{"model": "image VAE", "crop_scale_min": 0.5, "encoder_norm": "groupnorm", "encoder_activation": "relu", "encoder_weight_standardization": false, "encoder_depths": [2, 2, 3, 2], "encoder_stem": "deep", "decoder_norm": "batchnorm", "decoder_blocks_per_level": 2, "beta1": 0.9, "eps": 1e-08, "decay_fraction": 0.4, "warmup_steps": 210, "weight_decay": 0.2}
Rows from block 5 of the encoder, named by matrix and row number. Rows with one number belong to one channel. Each number is 500 + 50 x the weight over its row's rms, rounded and kept within 0 to 999. All counts start at 0. Numbers have three digits each. After the name is the row's rms in percent of the matrix's.
# convs0: first 3x3 conv (encoder.blocks.5.convs.0.weight, 144x144x3x3), inputs 72-77, a 3x3 kernel for each
# convs1: second 3x3 conv (encoder.blocks.5.convs.1.weight, 144x144x3x3, transposed), outputs 72-77, a 3x3 kernel for each
convs0.4 107:505525527502501525473486511465405506464508479431358462469440459486468468506525487512478510501489498476444487448516522487520471432487421499499500500499500501501499
convs0.5 065:504502502502514497499499496524427545551538486518498483520474521509535499582529523566494528542492472618573551438453381541532340508563515500499499500500500501499501
convs0.6 085:492505495510462512482445468483491476558574515509566473498522506482500493527471512533519501499436450533464444456492502470515483381486484501500499500499501500500501
convs0.7 080:470461461463484472488553506478550545513537546496473504488528537463520536537523495501526509480526529488437435567528518484550439590426515501501499501500501500499500
convs0.8 065:518462527556499548575432506516480523506486528520494527502486484491488480523491482541529537536520521542513517509594556539579550567584569500501501501499501499499498
convs0.9 058:465314414409340341441382413560585552549579497516559510497510554523476488510486533517472541493408480564529573492493529468420502569571598499500500501499500502501498
convs0.10 119:588535443483510483542536432508439602554451514467544540494502482494488494472497499562497510547458481494518531443481555493533459527453499500499501500501500500500500
convs0.11 101:488534559503488530414470457420489461454613502454524457456500589469525590500495541450483507468567545481516552478561476481443411543590500499501500501499501499499499
convs0.12 107:504523510431477448468488480503462513515450400516539556518443529526346503505487491469480541522474537470475503472557534536476461522564569499500500500500500500500501
convs0.13 097:569480439556490517623531510498500571588438393475472576510461528538466528500432508510456508531463454517425473454499558383415419410546477499501501501501500501501501
convs0.14 072:519492547491456520399318407496491502551482495500506496525534534495514530389449539462482480512545500425454455514574492492528503425446556499500501500500499499500501
convs0.15 087:504518537495516539463481478524551551506555507546502480514507533457510461519459488494493494487493471534511539548623537521360477513400572501501501500499500501500499
convs0.16 087:570564553432500449477450474533523532504409449534516498522521561502362487521476526508509555503446509503490565434465464483566440430564456501500500501500500500500500
convs0.17 103:438390354471427446490476520516565532482521523510472512496498468483476446507502493470468481466499476486490476530553525480670581484430516500500500500500499499500500
convs0.18 094:450510498498549510461435454468455462491499461501470510502532491436520457481483526510531548474507505487492499640656602568540503487373419500500500499500500500500499
convs0.19 084:516450533507424576521526499493489573488517526561477507455483481455455461429409469500497529484497537488497546440560449494528500522682545499500499499500500499501499
convs0.20 091:412423452395392361455427395531497524546532542533536535527495546502466523539501554571529581519453543554500566581623536583555597504580571499501499499500500501499499
convs0.21 149:484543552484554504487527511514473485441413471486532476570558466568574546546530544475504486511482505447453487487468471500485470471450450500500500500499500500499501
convs0.22 083:514475484504465456502484453448516471539534513424345521397432531498506557505476496444501470454554554469510521440476447460536547486688567501501499499501500501500499
convs0.23 067:506471479508485477502435496504543508511561482477470509455440455409439457511431473528545544517494480519516507474448372669486334493476378499500500499500499500500499
convs0.24 105:492451456505453504481475476485453563473475408502479596438346365402413428467429451484445473479526504506516511565452487556568474576581501500500501500500500499501499
convs0.25 115:650668536667591495550480515674377489535410501530570553455484491492512507517520486537456476527451509505517537510497513499487510483502531501501499500500500499500500
convs0.26 127:473615560495562565483593580545484589511202530569531541535476513496501450549521521585518544540381499564511545498652553490468545552465544499500500501499499501500500
convs0.27 082:523484492524516507511500449504625487508435466641597587424475571476502479499497528482508520472480477499510476474524467581573520510483575501499499499501501499499499
convs0.28 115:488496446442463428446482470493483491480504475459500493458549524452516539465536522492536474432534509462535477498497509439373554454498463500499500500501500500500499
convs0.29 086:479409482477452564491491536483523489489550441463530482507476474544496457478521470587489421612512360545501393501485434508524393476457451499500501501501500501500500
convs0.30 104:530505521517477487494472475492483490504494453511562496491459476508449467523494524441424450510508511551574597463518462535596538543626547500501499501500500501501500
convs0.31 091:510528521512532537521517514480656568537462365467265457540545590469478509503468495489536525473462442491462483552530569515399460447528600499500499499500501500500501
convs0.32 080:441398447458438509467435455515475505469464463473414544488497557441471466461464473465484473450514414491462464578593644641293580641360587500500499500499501499499500
convs0.33 063:603472556618512532608584516447503489499528516464487501479495472525511504447442481467488460512496445485464475627572496689693459716643526500500502502500499501499499
convs0.34 141:487517533493469526494498522486463481456570441459476435491479497570447483536488526514514520503479497488500502487507512511543553522541533499501500501500500499501500
convs0.35 100:544551509511528490534518516539423555442340419489468523500477455517540545480483462479476477510498503499487464431353398542385591526615536499499499499499499500500501
convs0.36 099:481529504472515515480604535473412490590631515413443427502516529517484515533501542493444524526502504534564524483445478552521543508502504500500499499499500501500500
convs0.37 069:553515533598589557602647572534566515489527538488477514580521524473466515495484549515529509497502500514477514517597463398487526392414463500500499499500500499501500
convs0.38 084:520546541517594592490535572457505487452533493466474486476518484512542494509488450488550540497526514490510482572504580509484622522528593500501499500500501500501500
convs0.39 114:444464450446572481471427475526464446477484437515433519519499553504542522506515478505519531473578520516530538476483504544339481566558498500500500500501500500499501
convs0.40 097:517485394592442500542494420490468530477487501494474547555548541532391559521556551520480504482499452498468495567541561609519495584525491501500499500500500500500500
convs0.41 110:424464510389603434520555441459478404498579513517470535526519467503496466459405461515508497520539514525496515469485487505541525496467532500499501500500500501501500
convs0.42 091:512573524464548516449590493463412481534612501457547440508517518477437495522493521444400472516489504545582526466471479492497520526545544500501500500499500500500501
convs0.43 115:482557527491487565483500554533544484517526496524545472507485522552509490488493520481469489501471490483469490452449517508521444468505545499501500500500500500500501
convs0.44 102:413462500469438497480437502539437549471437688576435488511488503483519508485488501545503541513492582515495563492445495512374400529457482500500500499500499499501500
convs0.45 095:462421509415380502436451528512496440452574472454511442506495454504496486529528531475536547391481526433534563476539490484469489452499511499501500500500500499500500
convs0.46 127:530556503517506511466500551523528489536536530387392484568582581462433530484480545496486500463440507509469504436425485378290426423430411500501500499501500500501500
convs0.47 094:502463464495501422514508500514395461483463464471461534486477441518514489500454478522501489502517485453460462526447468511543497564490527501500501501499500499500499
convs0.48 101:526564436532574484509577519553554545482573468518511506521527490414464465486481501512525504442491490446448476474421488503562485495355504501500500500501499500499500
convs0.49 114:494510480516503415526561533519516509523572471445384457499483511528495543503456526499482531485475532509516535519535532466623553485562470499500500500500499500501500
convs0.50 123:493435412516479490493544448474534508427451451524453554472456476565528427569546487469478488518517448561520522470495531518488531517543452501500500500500500499501500
convs0.51 074:478511478453458420485492394500514490543503518543489545565520541506481511549502522514526522461496526489481526546518536566479488521547581500500500501500501499500499
convs0.52 088:586523493619595522515534443523426549382383400486568486541527512428415481512496521486471512454454473546559519476481474495434524395417482500500500499499500500501500
convs0.53 076:469476477480503452490502443491511553508466636482522488485519509499545466501509569488442529502432564521486547574442541534390671636526557500499500500500501499501500
convs0.54 112:393458454385441458342442461553483521632222418582395494600525537601436493584494520494489493499433483507466512477539468610583495552450495500501500501500500501499501
convs0.55 101:526476459629536564529467564562575514408382450550673542532561540464476501497512509487499499479460506500510519492520489462400436512391502500501501499500500500499499
convs0.56 097:487486438524455520528493504556482533511499509508584476531503514496475504531512521539556529530472523492459528449443547492534496499508482501501499500500499499500501
convs0.57 082:503465477500474486522490497509527482467537556506486428525473539488499523509499528448505573381493574436508571475459501415432494405480515500499501501499501499501500
convs0.58 099:522456520493511587504534560597487506516435496474501463546531528537521501532460497493454531518488518512465500560604475476540520534538520500500500500501500500500500
convs0.59 104:445458485497512483507516499534544529479480483476521489530513492483484487477485482569577562507507506436468446577544508527573515512475511499500500500501501501500499
convs0.60 101:527608535503591534503630572546508514520431521458599551471501460457394472497482459492495469487411493532488524468573566442474597503467524500500499500499500501500500
convs0.61 109:517485511470450529534517556554397560462277500612660606560517555472396501554547521520486508475443492511502511460538519455470489460502562500501501501501501499499501
convs0.62 117:510495494534530502538522489451524558528462438548461479502478446499492469477484513491513513512524525503501512528437445459491479526481460500501500500500500500499499
convs0.63 115:540540612452511594430638641512433434418576531469561467504477490507480486518480516552515484507499537487520518503514486489512562490606553500500500500501500500500501
convs0.64 116:535483487411410516488297465534416516421520439514453516519505543450458533441485483540491516465486530493479493517486515424498503468561508500500499500499500501500501
convs0.65 083:470445425512514451489536472464503490466487502430430518526512504519482571462406536477487523471521555481456523523511496439416408416379480501500501499499499501501501
convs0.66 076:503491498549410503564519573477438457370424455443444449486471465518508466535612461440461495477538498498580496463418512516546539490511458500501501500501499500501500
convs0.67 083:504493460482490494479511505507424534489485424491458546532431490516500498458498516456439474475517490476520474499597540581597466559607471499500500501501500499500500
convs0.68 127:376456391406496398422511464446510508402534494477508509455463431498519457473497474484495475513555494481518474542491556645303543541492519500500500501501501499501500
convs0.69 096:573522553545489497591575497470439471448385444555613431541533538493479525521451533530525548463422539484530518577559460481449494494456504500501501499500499500501501
convs0.70 112:552574577460514497483535534517468478405471413514482509503464504466474564500470488490498527488487519505491516455433459367403472449464518500501499500499500501500500
convs0.71 119:654513496608536517527531520496475543429492593476496538440526552486551536487498527400435531409446541453465537486515610514490647520581585499500501501501500500499499
convs0.72 078:502508567527491552535494606548493471531512569558520459539511484549536505493481493517511504508483470507486445502530460440540430610599484501501501501499499500500500
convs0.73 107:527446520515462466527414466404485525541581399426434517485507475531561489506515495452476502525490424468461450557520462541453533460478514501500501499501499499499500
convs0.74 097:499483495564505559565529504465601587542405464553431600511467503494519495504518504461479474497507509490496492458470431480510508457550447499500499501501501501499500
convs0.75 091:572481489551467550573542452437475530479484566479382528524500458523536482558487466505488414499525498501454450494489497433485475481495352499500500499500500499501501
convs0.76 135:432465434454533505480507478488390491433483414468360490501504485455516518478522482501526475474599506474502479498529515483490434542539490500499501499500501500500501
convs0.77 125:490479508444452444466470492514485468434576534502486457465520489456541523446527521515524506391524531444527487624517491492567593532513520500500500500500501501500500
convs0.78 103:533568568547541585530534592519516476538554505516490475559563489552516499550522504540521480530508484521510480550575529466456523462453587499500500501500500499500500
convs0.79 113:564593636548586634546472567544556520380494589487486549480487519521491479482519480487525501494532507494508503456480515514515495482490479500501499500499499500501501
convs0.80 131:543502516487556571399302451460442459493449496509450460532504546538494524479545475481462486508496505503547513483474483516347555524479468500500500499499500500500500
convs0.81 091:508457470484495521468312514467517463488450503596650510448441472468471448477450466444454462435467486523557502495450505503462489567556478501499501501501500500501499
convs0.82 153:509488456531473467506483480547518525535468531491488537460464467507473509468480509450459480481482521453481527463512528496476449492424442500500500500500500500499500
convs0.83 114:492534464530405449515437467486464453512626470474561486505522495488567507505520486518498483517547527523514500454533470451628506557603588500500500499499501500500499
convs0.84 079:525573539581541424602557484484503539503520469437475539510492509488477540496474515481466450509541483475463459556538476483555417539496534502500500500500499501499501
convs0.85 135:545637584558680616527616595521496528521476498491484493444422433465450426476480461451407436442409423469427448558486550439198437511335535500500501499500500500500501
convs0.86 100:508564505499601418508551437480493438613609508373369491507523529505516555539565552524534526543563524482459495499540516595625547435436438500499499500500500500501500
convs0.87 123:577558535438477491449508543541555599425363625564507565518539555467473530541504534526502501482433522533500521495563457433422599483525516500500500500501499500500499
convs0.88 109:507545521588573543519591538545527546574393530595591571510489471466440486488493483528525508529416486510508486530567567562503502529440489500501500500499499501500500
convs0.89 088:426387552383398520513423537476492411484598481559410477523518482449529480519497477536533517478485459505472443491524485564564641539600459501499499500499499500501500
convs0.90 099:481580562528682605527604517472527431468540447428412472522519537520472560486504538513539512526541524496460492540519491504480488508525490501501500501499501500501500
convs0.91 089:418323458358311424464446496482502478488563466468423493459447471535451479507512490443430448514514485508506488546603486508634521549547501499500500499500501501500499
convs0.92 079:416474479379409470382443403396535432442622405469501477461488471511442402519497475509542488512565414499538447526489431550661562520537512500500501500500500501500500
convs0.93 104:525525517574579564533550547550539560495375528543483519524498501503465451528517506517508499431400431469439486559610578401393474467495596500500501500500501499500501
convs0.94 098:519547480501503509424456501538386492402513456494525485527487509476480491492523536529499504514531499488474500460501478480477392526511488499500500499499501500501500
convs0.95 092:464507440492407486485383491530443506388455523534425530507470483540481447463461438492501471523528467473468418480509470583535503537400509500501500500501501499501501
convs0.96 088:497508526513475550517496521539519499404332592517541520507495503513520512510497541515513504502465533522487555521483459523310432513463434501500501500499499499499499
convs0.97 085:561477424568476476564455481475477510525506474491442531501507471446507548526500499488535527414513570465498550463486442479729387461557499499499501500499500499501500
convs0.98 114:472464491465517494444467519455462442519593412401455492456484495454450498446502476492509502489548491478506482504491531526513470495477473499499499500501499501499499
convs0.99 122:410463443481525526483518544496436462469527472546448443533399513513503444536415442501503539493488480498454506538550447454455548423464529501500500501500501500499501
convs0.100 097:448455520485374573439438512576638497440378507574537558536530521495487481522539535495531494476463501514530521473490550523555492517533516500501501500501501499500500
convs0.101 107:512478552518453544463479465436434587481413543586585482496499436491525475526491521448483432505487506530527490561538487545428527491489463500501500501500500500499501
convs0.102 106:523502542437420503421376467456569478481590404523532433499491446510496460506483476548523489546562534552554553465372620525397482536555532499499500500499500500500499
convs0.103 075:468448470492415509491468540460500500564522565465531520501536484571545483558536504514503511534457496536495506612657548466412685686502602500499499501499500499501500
convs0.104 092:528531524589546516537562523476519439511515397405512502522498504508525524516515531508518513522486484495514512535611530579493520515536520500500500499501500499501501
convs0.105 085:475507492449494511432473417508472456384572534509383518521449542547454511587531493445509568429582596461530563462512482375547526455491548499501500501499500501500500
convs0.106 093:442371524390304498402376483479466488486544505483529473483526483469495436501517491525535515493454475480521454544475542512547507508580432500501500500501501501501501
convs0.107 099:556499504506507521507511554491529573554478532445482522500503508507464499512503504494497525533441502530485515454497582564468472523484525499500500499499501501500500
convs0.108 099:489516498518536501511513502488480479475494483569601534519445534496485510503486502465465474461421462499528484558405545465550545473481457501501500500501500500500499
convs0.109 078:451448553482461546460445527575524425430415558538424418553488528495485503510496538478483482511480489511489508550514563545520389536482418501501501499500499500501500
convs0.110 067:442482474491532536435479476435443474459488485483448446451453444559522461528559469478499484518455474496482499391407451511448521385358374501501499499500500500499499
convs0.111 098:496465496507422526511488488519562490528354516508512516531518513531502507525490514489503507503471527517485525551545515544490526523528514499499500501500500500500500
convs0.112 112:525600532539702557544610510519545481571472592526574504544486505462498525528531482509513486489464491498480479432481490471472490519448531501499500499501499499499500
convs0.113 090:509543510585509497672557514518553533557490554512583543501503493497419513530529546516539550496379488540478493536471522506387559569490524499500501500501501500501501
convs0.114 070:463524387509602404544611453504534543521576537510546533488479507526521538507501509518478522504452504526500539536551604527529539604463570499500500501499500500501499
convs0.115 096:533528508562569501549580525498438474663469418469520481482503520507447543538483570486462501573452454535513495470532505545497447531520509501499500501500500501501500
convs1.4 109:483442508490565548470498510431537494546531568471395404472451490450513523556513580559547606495517537513465475491515446501530447471479441517589514501497529553606523
convs1.5 073:554488558430439471524490527443498459441476463484476462501481495516513500526544496485475462465471438478480455435482436404500469418434439453473436555503426485560414
convs1.6 078:591555414470523470572556421487469524502520511438405521425499473524590529469466458464542553495537523511529509517525538543526550516471512481533498573452465457481439
convs1.7 071:487288453530498561360459519538463540442499453527480525462537517476430473553510456414459472447522527554584534471448469490562479510508515489533527406463478408374444
convs1.8 099:352481498414455456493505497409502491459652514491557451504524511543529517534540492534582492531644490527615506469502466487484461497502456620559480654577540527482532
convs1.9 056:576572479424454403554546552523501439449497484456474427457441434468446457462472441464499458489539495477538483484544519469524510465479480412525435512591514500624510
convs1.10 103:531478488495581465501471496514520530471470492500481509528473512471490525469483505505473533443441469481423477468519534504454506539510482469472502564482329507511455
convs1.11 136:551430518500425528539388496512481531478480456530477469501496535490511483487479457533537438555577517495534501505424451517487367500457384501493505434551556453522574
convs1.12 102:418339449589534486534497514464476428438436477515565480491500514515519527486497445527504450576579537449456497459440412486531471509513482528603449548583510493538499
convs1.13 088:530462451459518522562491466516459456313433498549474496552544466479526495539541434506527466502583585512539504465483516492506551521507565517496524580570427516505449
convs1.14 072:489621564576560559395324421492514532511500529514521579495487475471534557510546586515552563526532568539531531500486498564516474528534493512568536435432576473381570
convs1.15 077:516523462479415531494483350506545513543499460385330497487541487488429481416396448482563538473505516480595553486502479499522471452468430513596497430440494452584485
convs1.16 128:520520577442468540537526560462525404417564431449446387446552494431468433533500502477559500522613527487529549401421431458462463371390436500547524480521510491474513
convs1.17 101:400395501365406625396385558518556518480488468519517574505573477503567526465563506526547487540551520558606490507465534449587467480424495531628557466487585551555562
convs1.18 140:514563498598566555474361517567499492509554528466466456507484462486487443514489520496502535454489521429466462415463491448509506472558539471519430544592610444511430
convs1.19 096:518221525512421439430480548510619589460465533478514460507466509537517540468516485429459479383425425445456476451448441431468497502463478492533587499479617465575534
convs1.20 146:528527557452430430490493473503600561514533563531613513476540517530600526541537535473532521511614559473547528411469422458513448415491447582560492601602582521554496
convs1.21 184:504482481485507462543542533491436459486526471524559523518540518465467461514497490496508552460495496517444466548486499517493496546616565520444445476493426509437468
convs1.22 069:454431470489685710443649550523534576533491535475509597531520490553554524447448383540474533597497525512547546522508491498521488503532526479431494453435485504552564
convs1.23 071:554535455395560297577554518459500497435451507514563483519490508585586538516532515437472492462511551460534538449445442448473502427501458441548504465501507474537482
convs1.24 098:476449486364504468538522487496503515453556456520482472554568550505519510427484531483500517463498486495463459426416470480493425468431510448501508459517527502561471
convs1.25 094:467530553530452506429474494496522455492458415435459444506534508502515485488501460526515547502430442459458447556546444500430526475526615457457521472498474477469430
convs1.26 133:433486461479448551463485491482444438524273492469519434485525489570515503530507503473486453474498412517429442487552449537510475459499388453530410471592419486493420
convs1.27 086:526530429495358411558627518579456521469349439532524445540541557535507545492538363518528515518504567490544487528495528529479504502553572501605554529534485538551559
convs1.28 154:551533478457591488543531485511476550497492550497504564477456510461550531463479464514515530499524539533487477508460574449531578527474531520578583559597608534558562
convs1.29 090:521457528550365500563413463510509517462464438518485543490523472438489460471530516423489438453489466431539523550488552489560576577505571522488391598300226558332306
convs1.30 092:492483570289324448473486512470498468514490457516475560464498498488476474484447470535594562550554531468515492503552511463528480459473515381340364369327365486519528
convs1.31 096:500493511421475518451483443499383570460415508512461501491442492497518531526529459443429494477516507553563474482478479516555477579539475433514437455447440431418471
convs1.32 078:617469450529482417411519399538584562498523594480480514492543508523532519491487476573560531562537521495576559531530471493541488485565457584497457521475478471526541
convs1.33 073:468574504428498434407533485559554506529487487521491482482485506485466449490458486476451480490473448503468450506516519519510587531535555483537490489513479509509488
convs1.34 109:482530515474509450524560517447590393524552471422583442534486518474505470549498568519537495499543472541509521555548475484601474507512497488467445418389430469455413
convs1.35 101:440534500481526537538550578425500401586434569530615512512512453540512492535507491535581554483400545488444540487525486475485524528543512491522547466432485439440490
convs1.36 080:511467467537513495516400489516529479499458495415174327471451473507504493481369407460464466479558501433374448425501427463584500481456458491534524394447418514530502
convs1.37 070:629587654564471515458418443531393486521492533514497494495525518522499532538563585548504497506527517495534518473449480500461419469487459540526492457466416442415433
convs1.38 107:466470438444458470430443517507511618537478551557506589551473550539506501532507547494458490502461476507434499413401419440384371457427374511591441460552473450552524
convs1.39 105:547579545488591528564590498546487482529412525520515488549547517465482489410415413454487472483493565503561570454420412528485549517519491526456489501480532572499580
convs1.40 108:512553483492526467494555504456523494524378504483515495477483516470474444460483486519521501519380469501432428538489569482636574561464548476513519449396486489503495
convs1.41 102:537624441528349446462410437417432424523467509525484479466393443465507418517524534451509446514501469456454440470514447515553501490560453534640539419455464461398455
convs1.42 080:446380441581581566485332482509525514495432499509269440498481484517551531500382419502505484497571510390315380486515452459560480490451443528466484463531484546550545
convs1.43 116:530529550599511569507529534510482501511437504514525511484516463519525490494575554534530500561541526520528452528466514466415525560518533584537549485475550556517542
convs1.44 081:505492459596465440509481460491471495460469391490501512475515551512497493479493495509473503540494420492460508513493504530535521527495539533480476471501481536523474
convs1.45 086:493510526443410644438481547524472489558486560498513469493509465489489465532507509516466445524491494574543472516465466533589482515450507466468519402438521497456527
convs1.46 134:441461454525569509534527506532497540442504479495431470468556511482566548439443465518584556501533530497510480513548558499481470467451454480518514530564539474553462
convs1.47 097:345409513391482413420436540495558498552532509514592550466506498501481523486496538472522499516414513507453487453487462520520507491541532626600580541461506545453388
convs1.48 085:532694458316339471498341521484547526477491511482470571489480480519516531533546514555551526525551478544565488520481587477536522466515565506669609472500531500499433
convs1.49 098:488529498557349494486422499497514459496511489470388315550516456533529444519391413554501448493551474534487462501477424473577467438570482455547550421453509519433420
convs1.50 122:569577556493522514477529470467523458531485490435464467511477490514385410516585497492482466547473463491588569486503439502574516525455485480476422531377396588527555
convs1.51 079:555315428464541379597520437537423488520417522513505485580521461531475502498502493514521472501549534524514515515443445497480445507472452536533553504577567532533483
convs1.52 072:558586579431515505416361458465547491500477463495499559505545488525541533496471439534599521476448476422364397482493477468432442477466465404420423456536565405531518
convs1.53 085:495477506456406523435455518522531512430503472434495507488540551518571513537543461472448499430425445468524548501500500637492443556515474518448471475387530492520578
convs1.54 116:451472463497376432469442451495435407579491481486402411450497523471480515514499452506552508520539536521482463471541465555518525512494468503568442517564568445508374
convs1.55 090:523567489518536468598602552502482507443183365512496545500541497518395434476517467526595530484413471484463520533550552508452493523570533428460479512537519451509486
convs1.56 092:456508498482585566498353476486479483499395522526454492509507465517401418563496524507504519404449415475443458503454460479497502471485502464530494521504475474471402
convs1.57 079:400520496292560656470557552510520516511488487483518519482491436482528490475505480503462402499459439541512429493493518536528493521521494421521457316514505405494474
convs1.58 083:520463473569471544563455527534529521555393519509409508490539498547493554530502550530556508580455592584463624502439499469409458495500495524457476493527442450503364
convs1.59 092:484501442374431488465478540511509519441474430462492494553536527490493504510513576499519484514477521553518567465445483516478481525567509472526478448407360337278295
convs1.60 107:410322475650614504536552459493510495412426472456438469507518442498455491457402430487450452462467415483458410483469467477414448517534495535454569420566546450530523
convs1.61 098:504546531471462495486481537435488449542419538473530459489555510500460461522471493536568529568520551521484521460559481588549537527542481499663442499526495440549460
convs1.62 086:470545471403542550547478480483522507405408491490482470534540456534549536569540532511501388526496464589506474439398470493426438478493454546508484559533519531512496
convs1.63 091:455499460528482445502485501526415477516450484496483459453436483488518435472493526486495497524518457484466463501599504512589465500482533535511548519461513542469462
convs1.64 117:500584425427590533528596490471563477536454532485631512471580502496566490498467429524575521542538565550530488414630546525567600495571452578570591550518567556486495
convs1.65 071:496634568509629622452309524503449575479509540555415534503525463498442449563559499420474481494450490556440490498513474544573465510549484477570528402469494447324467
convs1.66 074:426346473488511526493411463491528521553605566532593516526498478476508531520564478497434415462411465557505489486518507431549527478426486416402406520422443511507439
convs1.67 075:349507612407407578356510478552567481528516481500539462517544481531519478462399463435487636493472580558549508478464497450480483516529429452549581446462638479527530
convs1.68 147:514475472405445390503504462520515558496543547481479521501506521484503480470576485500484457517501451523485512490476455476562351506488453480355468476455479532373533
convs1.69 092:503560492530495487553411532529433450530496471554454497494496493520524463525431489497519532470523518470343434477518494545508500497565489515553567511546498430380430
convs1.70 111:483517522545591542530566528470481436542389521495557481517548511479533535517515479486533536479535582473469467491490455466424465555506518501522520509479522519510542
convs1.71 128:501434456426407415478402459457492525445557442480516546475489491513518468511506499482491466544491361492458366575523513558560502536524471559505560533470547555489460
convs1.72 074:536551559510305482411391473516469471492496432470414484470512538512544544477525560504520586480451470450547563451464504512453487537507525435520448487428439461471399
convs1.73 104:482483424341549506484553474394463500419495539481528476450408530431490506521486534468425471479464473483455474496458408505552484494507486545526470579399409498464507
convs1.74 081:440409522428443530430445531513500571444399515508514542539516580534445582548586512532449538526394503551551539488458531530513511551495540446462440492477480469443469
convs1.75 082:565487412659604496411432424469532522485477541473498532519524485549512559539554516549466468528406464497473548515516465489533495525514483517458402512463345512534461
convs1.76 103:406481430560689601443547472510601521599419595467625477475500514556533503482446431494531548543421570556562532473550502527415552517529457488466516490475586583477516
convs1.77 125:497424476424445499502488465459483469509509339484434557453497489465527473462461472484515477510554453448454435538542474550607502508501513505492513450497561525476509
convs1.78 140:487543564484510491428493445569439563426437485482455483486443482484491531492463472483485489522576570501499483449449447441499440409472427560537524601498532446512490
convs1.79 084:494444496552391418521511508499439492514354411536486518500496503496509478450507522483486499481456479475529563477472483468478530561538496523486497491483550512465543
convs1.80 157:609630547637645534501530485519406502478473475534552557549445524475496446436356429565549527475514515521585538505438511457495413498522531489461455495361457451447461
convs1.81 082:445530534417352504495519508505424471503468499517505541562585565527499530494528506508568563431390469495497512478532538475409441482474482435432429415439457523567500
convs1.82 161:469484483332429435472533527443580500438571440418518487495462491491510555523527472552508539531522543563530548544545587497535620539520566480419476528379487485482557
convs1.83 105:520403453421369526519431513496502506469499506475502578444443469430608454437435500473512487499619521449451469566558543451602495483483512516437486545466431454494482
convs1.84 081:479441520510665637486475495478532505452480522493501545505466480530530548526520502551477524541519565564481463478491505450519553522515538502481542544415446521468524
convs1.85 133:428392508438462508449420505490494478498450465485499498501443461503429471489461514541467549526429501578509548511565507507543519506535504556482581528485510571503556
convs1.86 090:506374452491445478489520470524378417512461518507446463543467496492483494484434507524468483465554535483447476497499488461580558499484493458509501438468496464467502
convs1.87 137:435517497454549518440513497451489501406508558430406424509487479527523489499488510526478494546553529497514540513556536560553556542544496487559458529561494457488414
convs1.88 102:482470510468599481495475483517467500450436443525509520520461490468501505518494502508441533368429424442380475478542490566431441521543528507480552454482452431427499
convs1.89 094:570576469428336488408444463501499465520472544489508497516466502485553455438511454503546457430500458484557554428543511521423518493521464500595490497544522461559513
convs1.90 085:463442458524544511430430434477379463514428493547536477492405474462494478470474478452455433434510519477492507484455429504545490538571471535437454466508493445494473
convs1.91 080:474350513529435537475386466459526518493529556479561530507543538457543517417467485443480499527531546491615531439440410412486443461415423491494513525453496648671601
convs1.92 070:368404487474572553416492504474457503402536560496499502504517565453581503530548535455473426422606444496500482515488469514587484485507517514421474537437428530370498
convs1.93 113:474494519560524532440441469433493452453517484448507485522493484529463465510486513514477500485426419547546504501533534510525520494547489452487471392427380515495506
convs1.94 089:443540423590670454615277535516549508492410479572497532449532482527497494474442465506539563507458509416435438525509540515523517519524484453542513486456467493495434
convs1.95 090:471579408571542432551487512444573563485446605516594505527516500522497491491462526615523421639416394533477524491510438557449488530571505639556403584464440483468476
convs1.96 087:486523521540378503486551522466495501460357471506594541476526511526532495540500515513446482561379392506470469474500477533471400478514462479406388506468376513413430
convs1.97 089:479515469304434495497461521495506508485474522541488488523459510514503450559529458465429467438470478523481486495419406462516438466440469508537540418499575453525554
convs1.98 087:501478487524581538489500512475504524606384546509576597544517509513539454517451486521587574553560591529507540480538498521480511470543471529537485531544565499480487
convs1.99 112:494350577409360435470415571576456470543404541580532422511559519540483570453563501529503481546459486508533523467455452473424504510489437535531455545506507499521461
convs1.100 083:504516508556442512460558442563471532472251397494515509539541546558490505473538502527484536577452531508568558501449476469493499515467515408473471482552501475479467
convs1.101 090:490498486568464514478405429526554480502514388512465457493538503512529499481445430531489514490453449537433472502478521488473452496493566495426440450433405462492457
convs1.102 118:473477512520515472514428472486527478568460480458474473512463507500470434504452435517546526526552538542564483517578547469537577480513467450429345444424342464463446
convs1.103 083:366405472423493428493427471481432481493441502521503507478436444472446509532509484519506489454500493494479483536484443587585481505450482565617497533620450499636521
convs1.104 083:444433486391558509481466465469479509365536526496494502563483479488542471524477458506481453409533456521493457429470465467459479489489514547453518541489428543481535
convs1.105 078:391459446426667575407536522451516541557413545485526463515531478458514490447462447481455344519489427466528511482507438529568438477524509456460381351454492449518498
convs1.106 084:362490492572494519534517525502481535487464550490441508501531543481530495517443510550528519462543451500494494520515534513434473495490515522502466505506506511552481
convs1.107 085:510365422559631426626678433571557576455433530490506498537488496529482522479429529450439483465453521513459523488527513525394534522508435440489505430438450368511491
convs1.108 099:405382460655708506538638436510476520455447465534510542508548499512517481495313448509527477455478495515509503495483520543516504515509540467330467499481521537599526
convs1.109 070:438480526701414502420530477576501550545422457503483525519508541523482480445457584556490556586466538510520570472495462521490510518529516547554466521451467560545491
convs1.110 076:473467504479328467514636554519543515510533528525524508530543534479461440536475499495435437456432378482458542450444461465543496451503515510520431541501465585537530
convs1.111 087:492508439509435502514536533551515556479335509544588584550580569553477535545561504514472541528428554515554510504418555523495481538486538482471512452481530504504487
convs1.112 116:480468482408390508424428472505467513487464510464462478463480464485518502470508483477498487483513517505513512474413460426425421441429447505480489484552547547560539
convs1.113 083:659543455510494509452468556419435483457466515465501483468484504439273461495488504497466454393436392484482481431452459507460441477454472555499474539591455469543511
convs1.114 082:470417488374396459451459532514509496504456488495495496457422436470447431454433449469489490501511492462499453536558588485540545478558576457501511451493470485550498
convs1.115 082:461418472437544568459416480489474535307488512512387486490493472401537496483463456442462487423574543446452483474529536519549545496506509497437464506392357491455481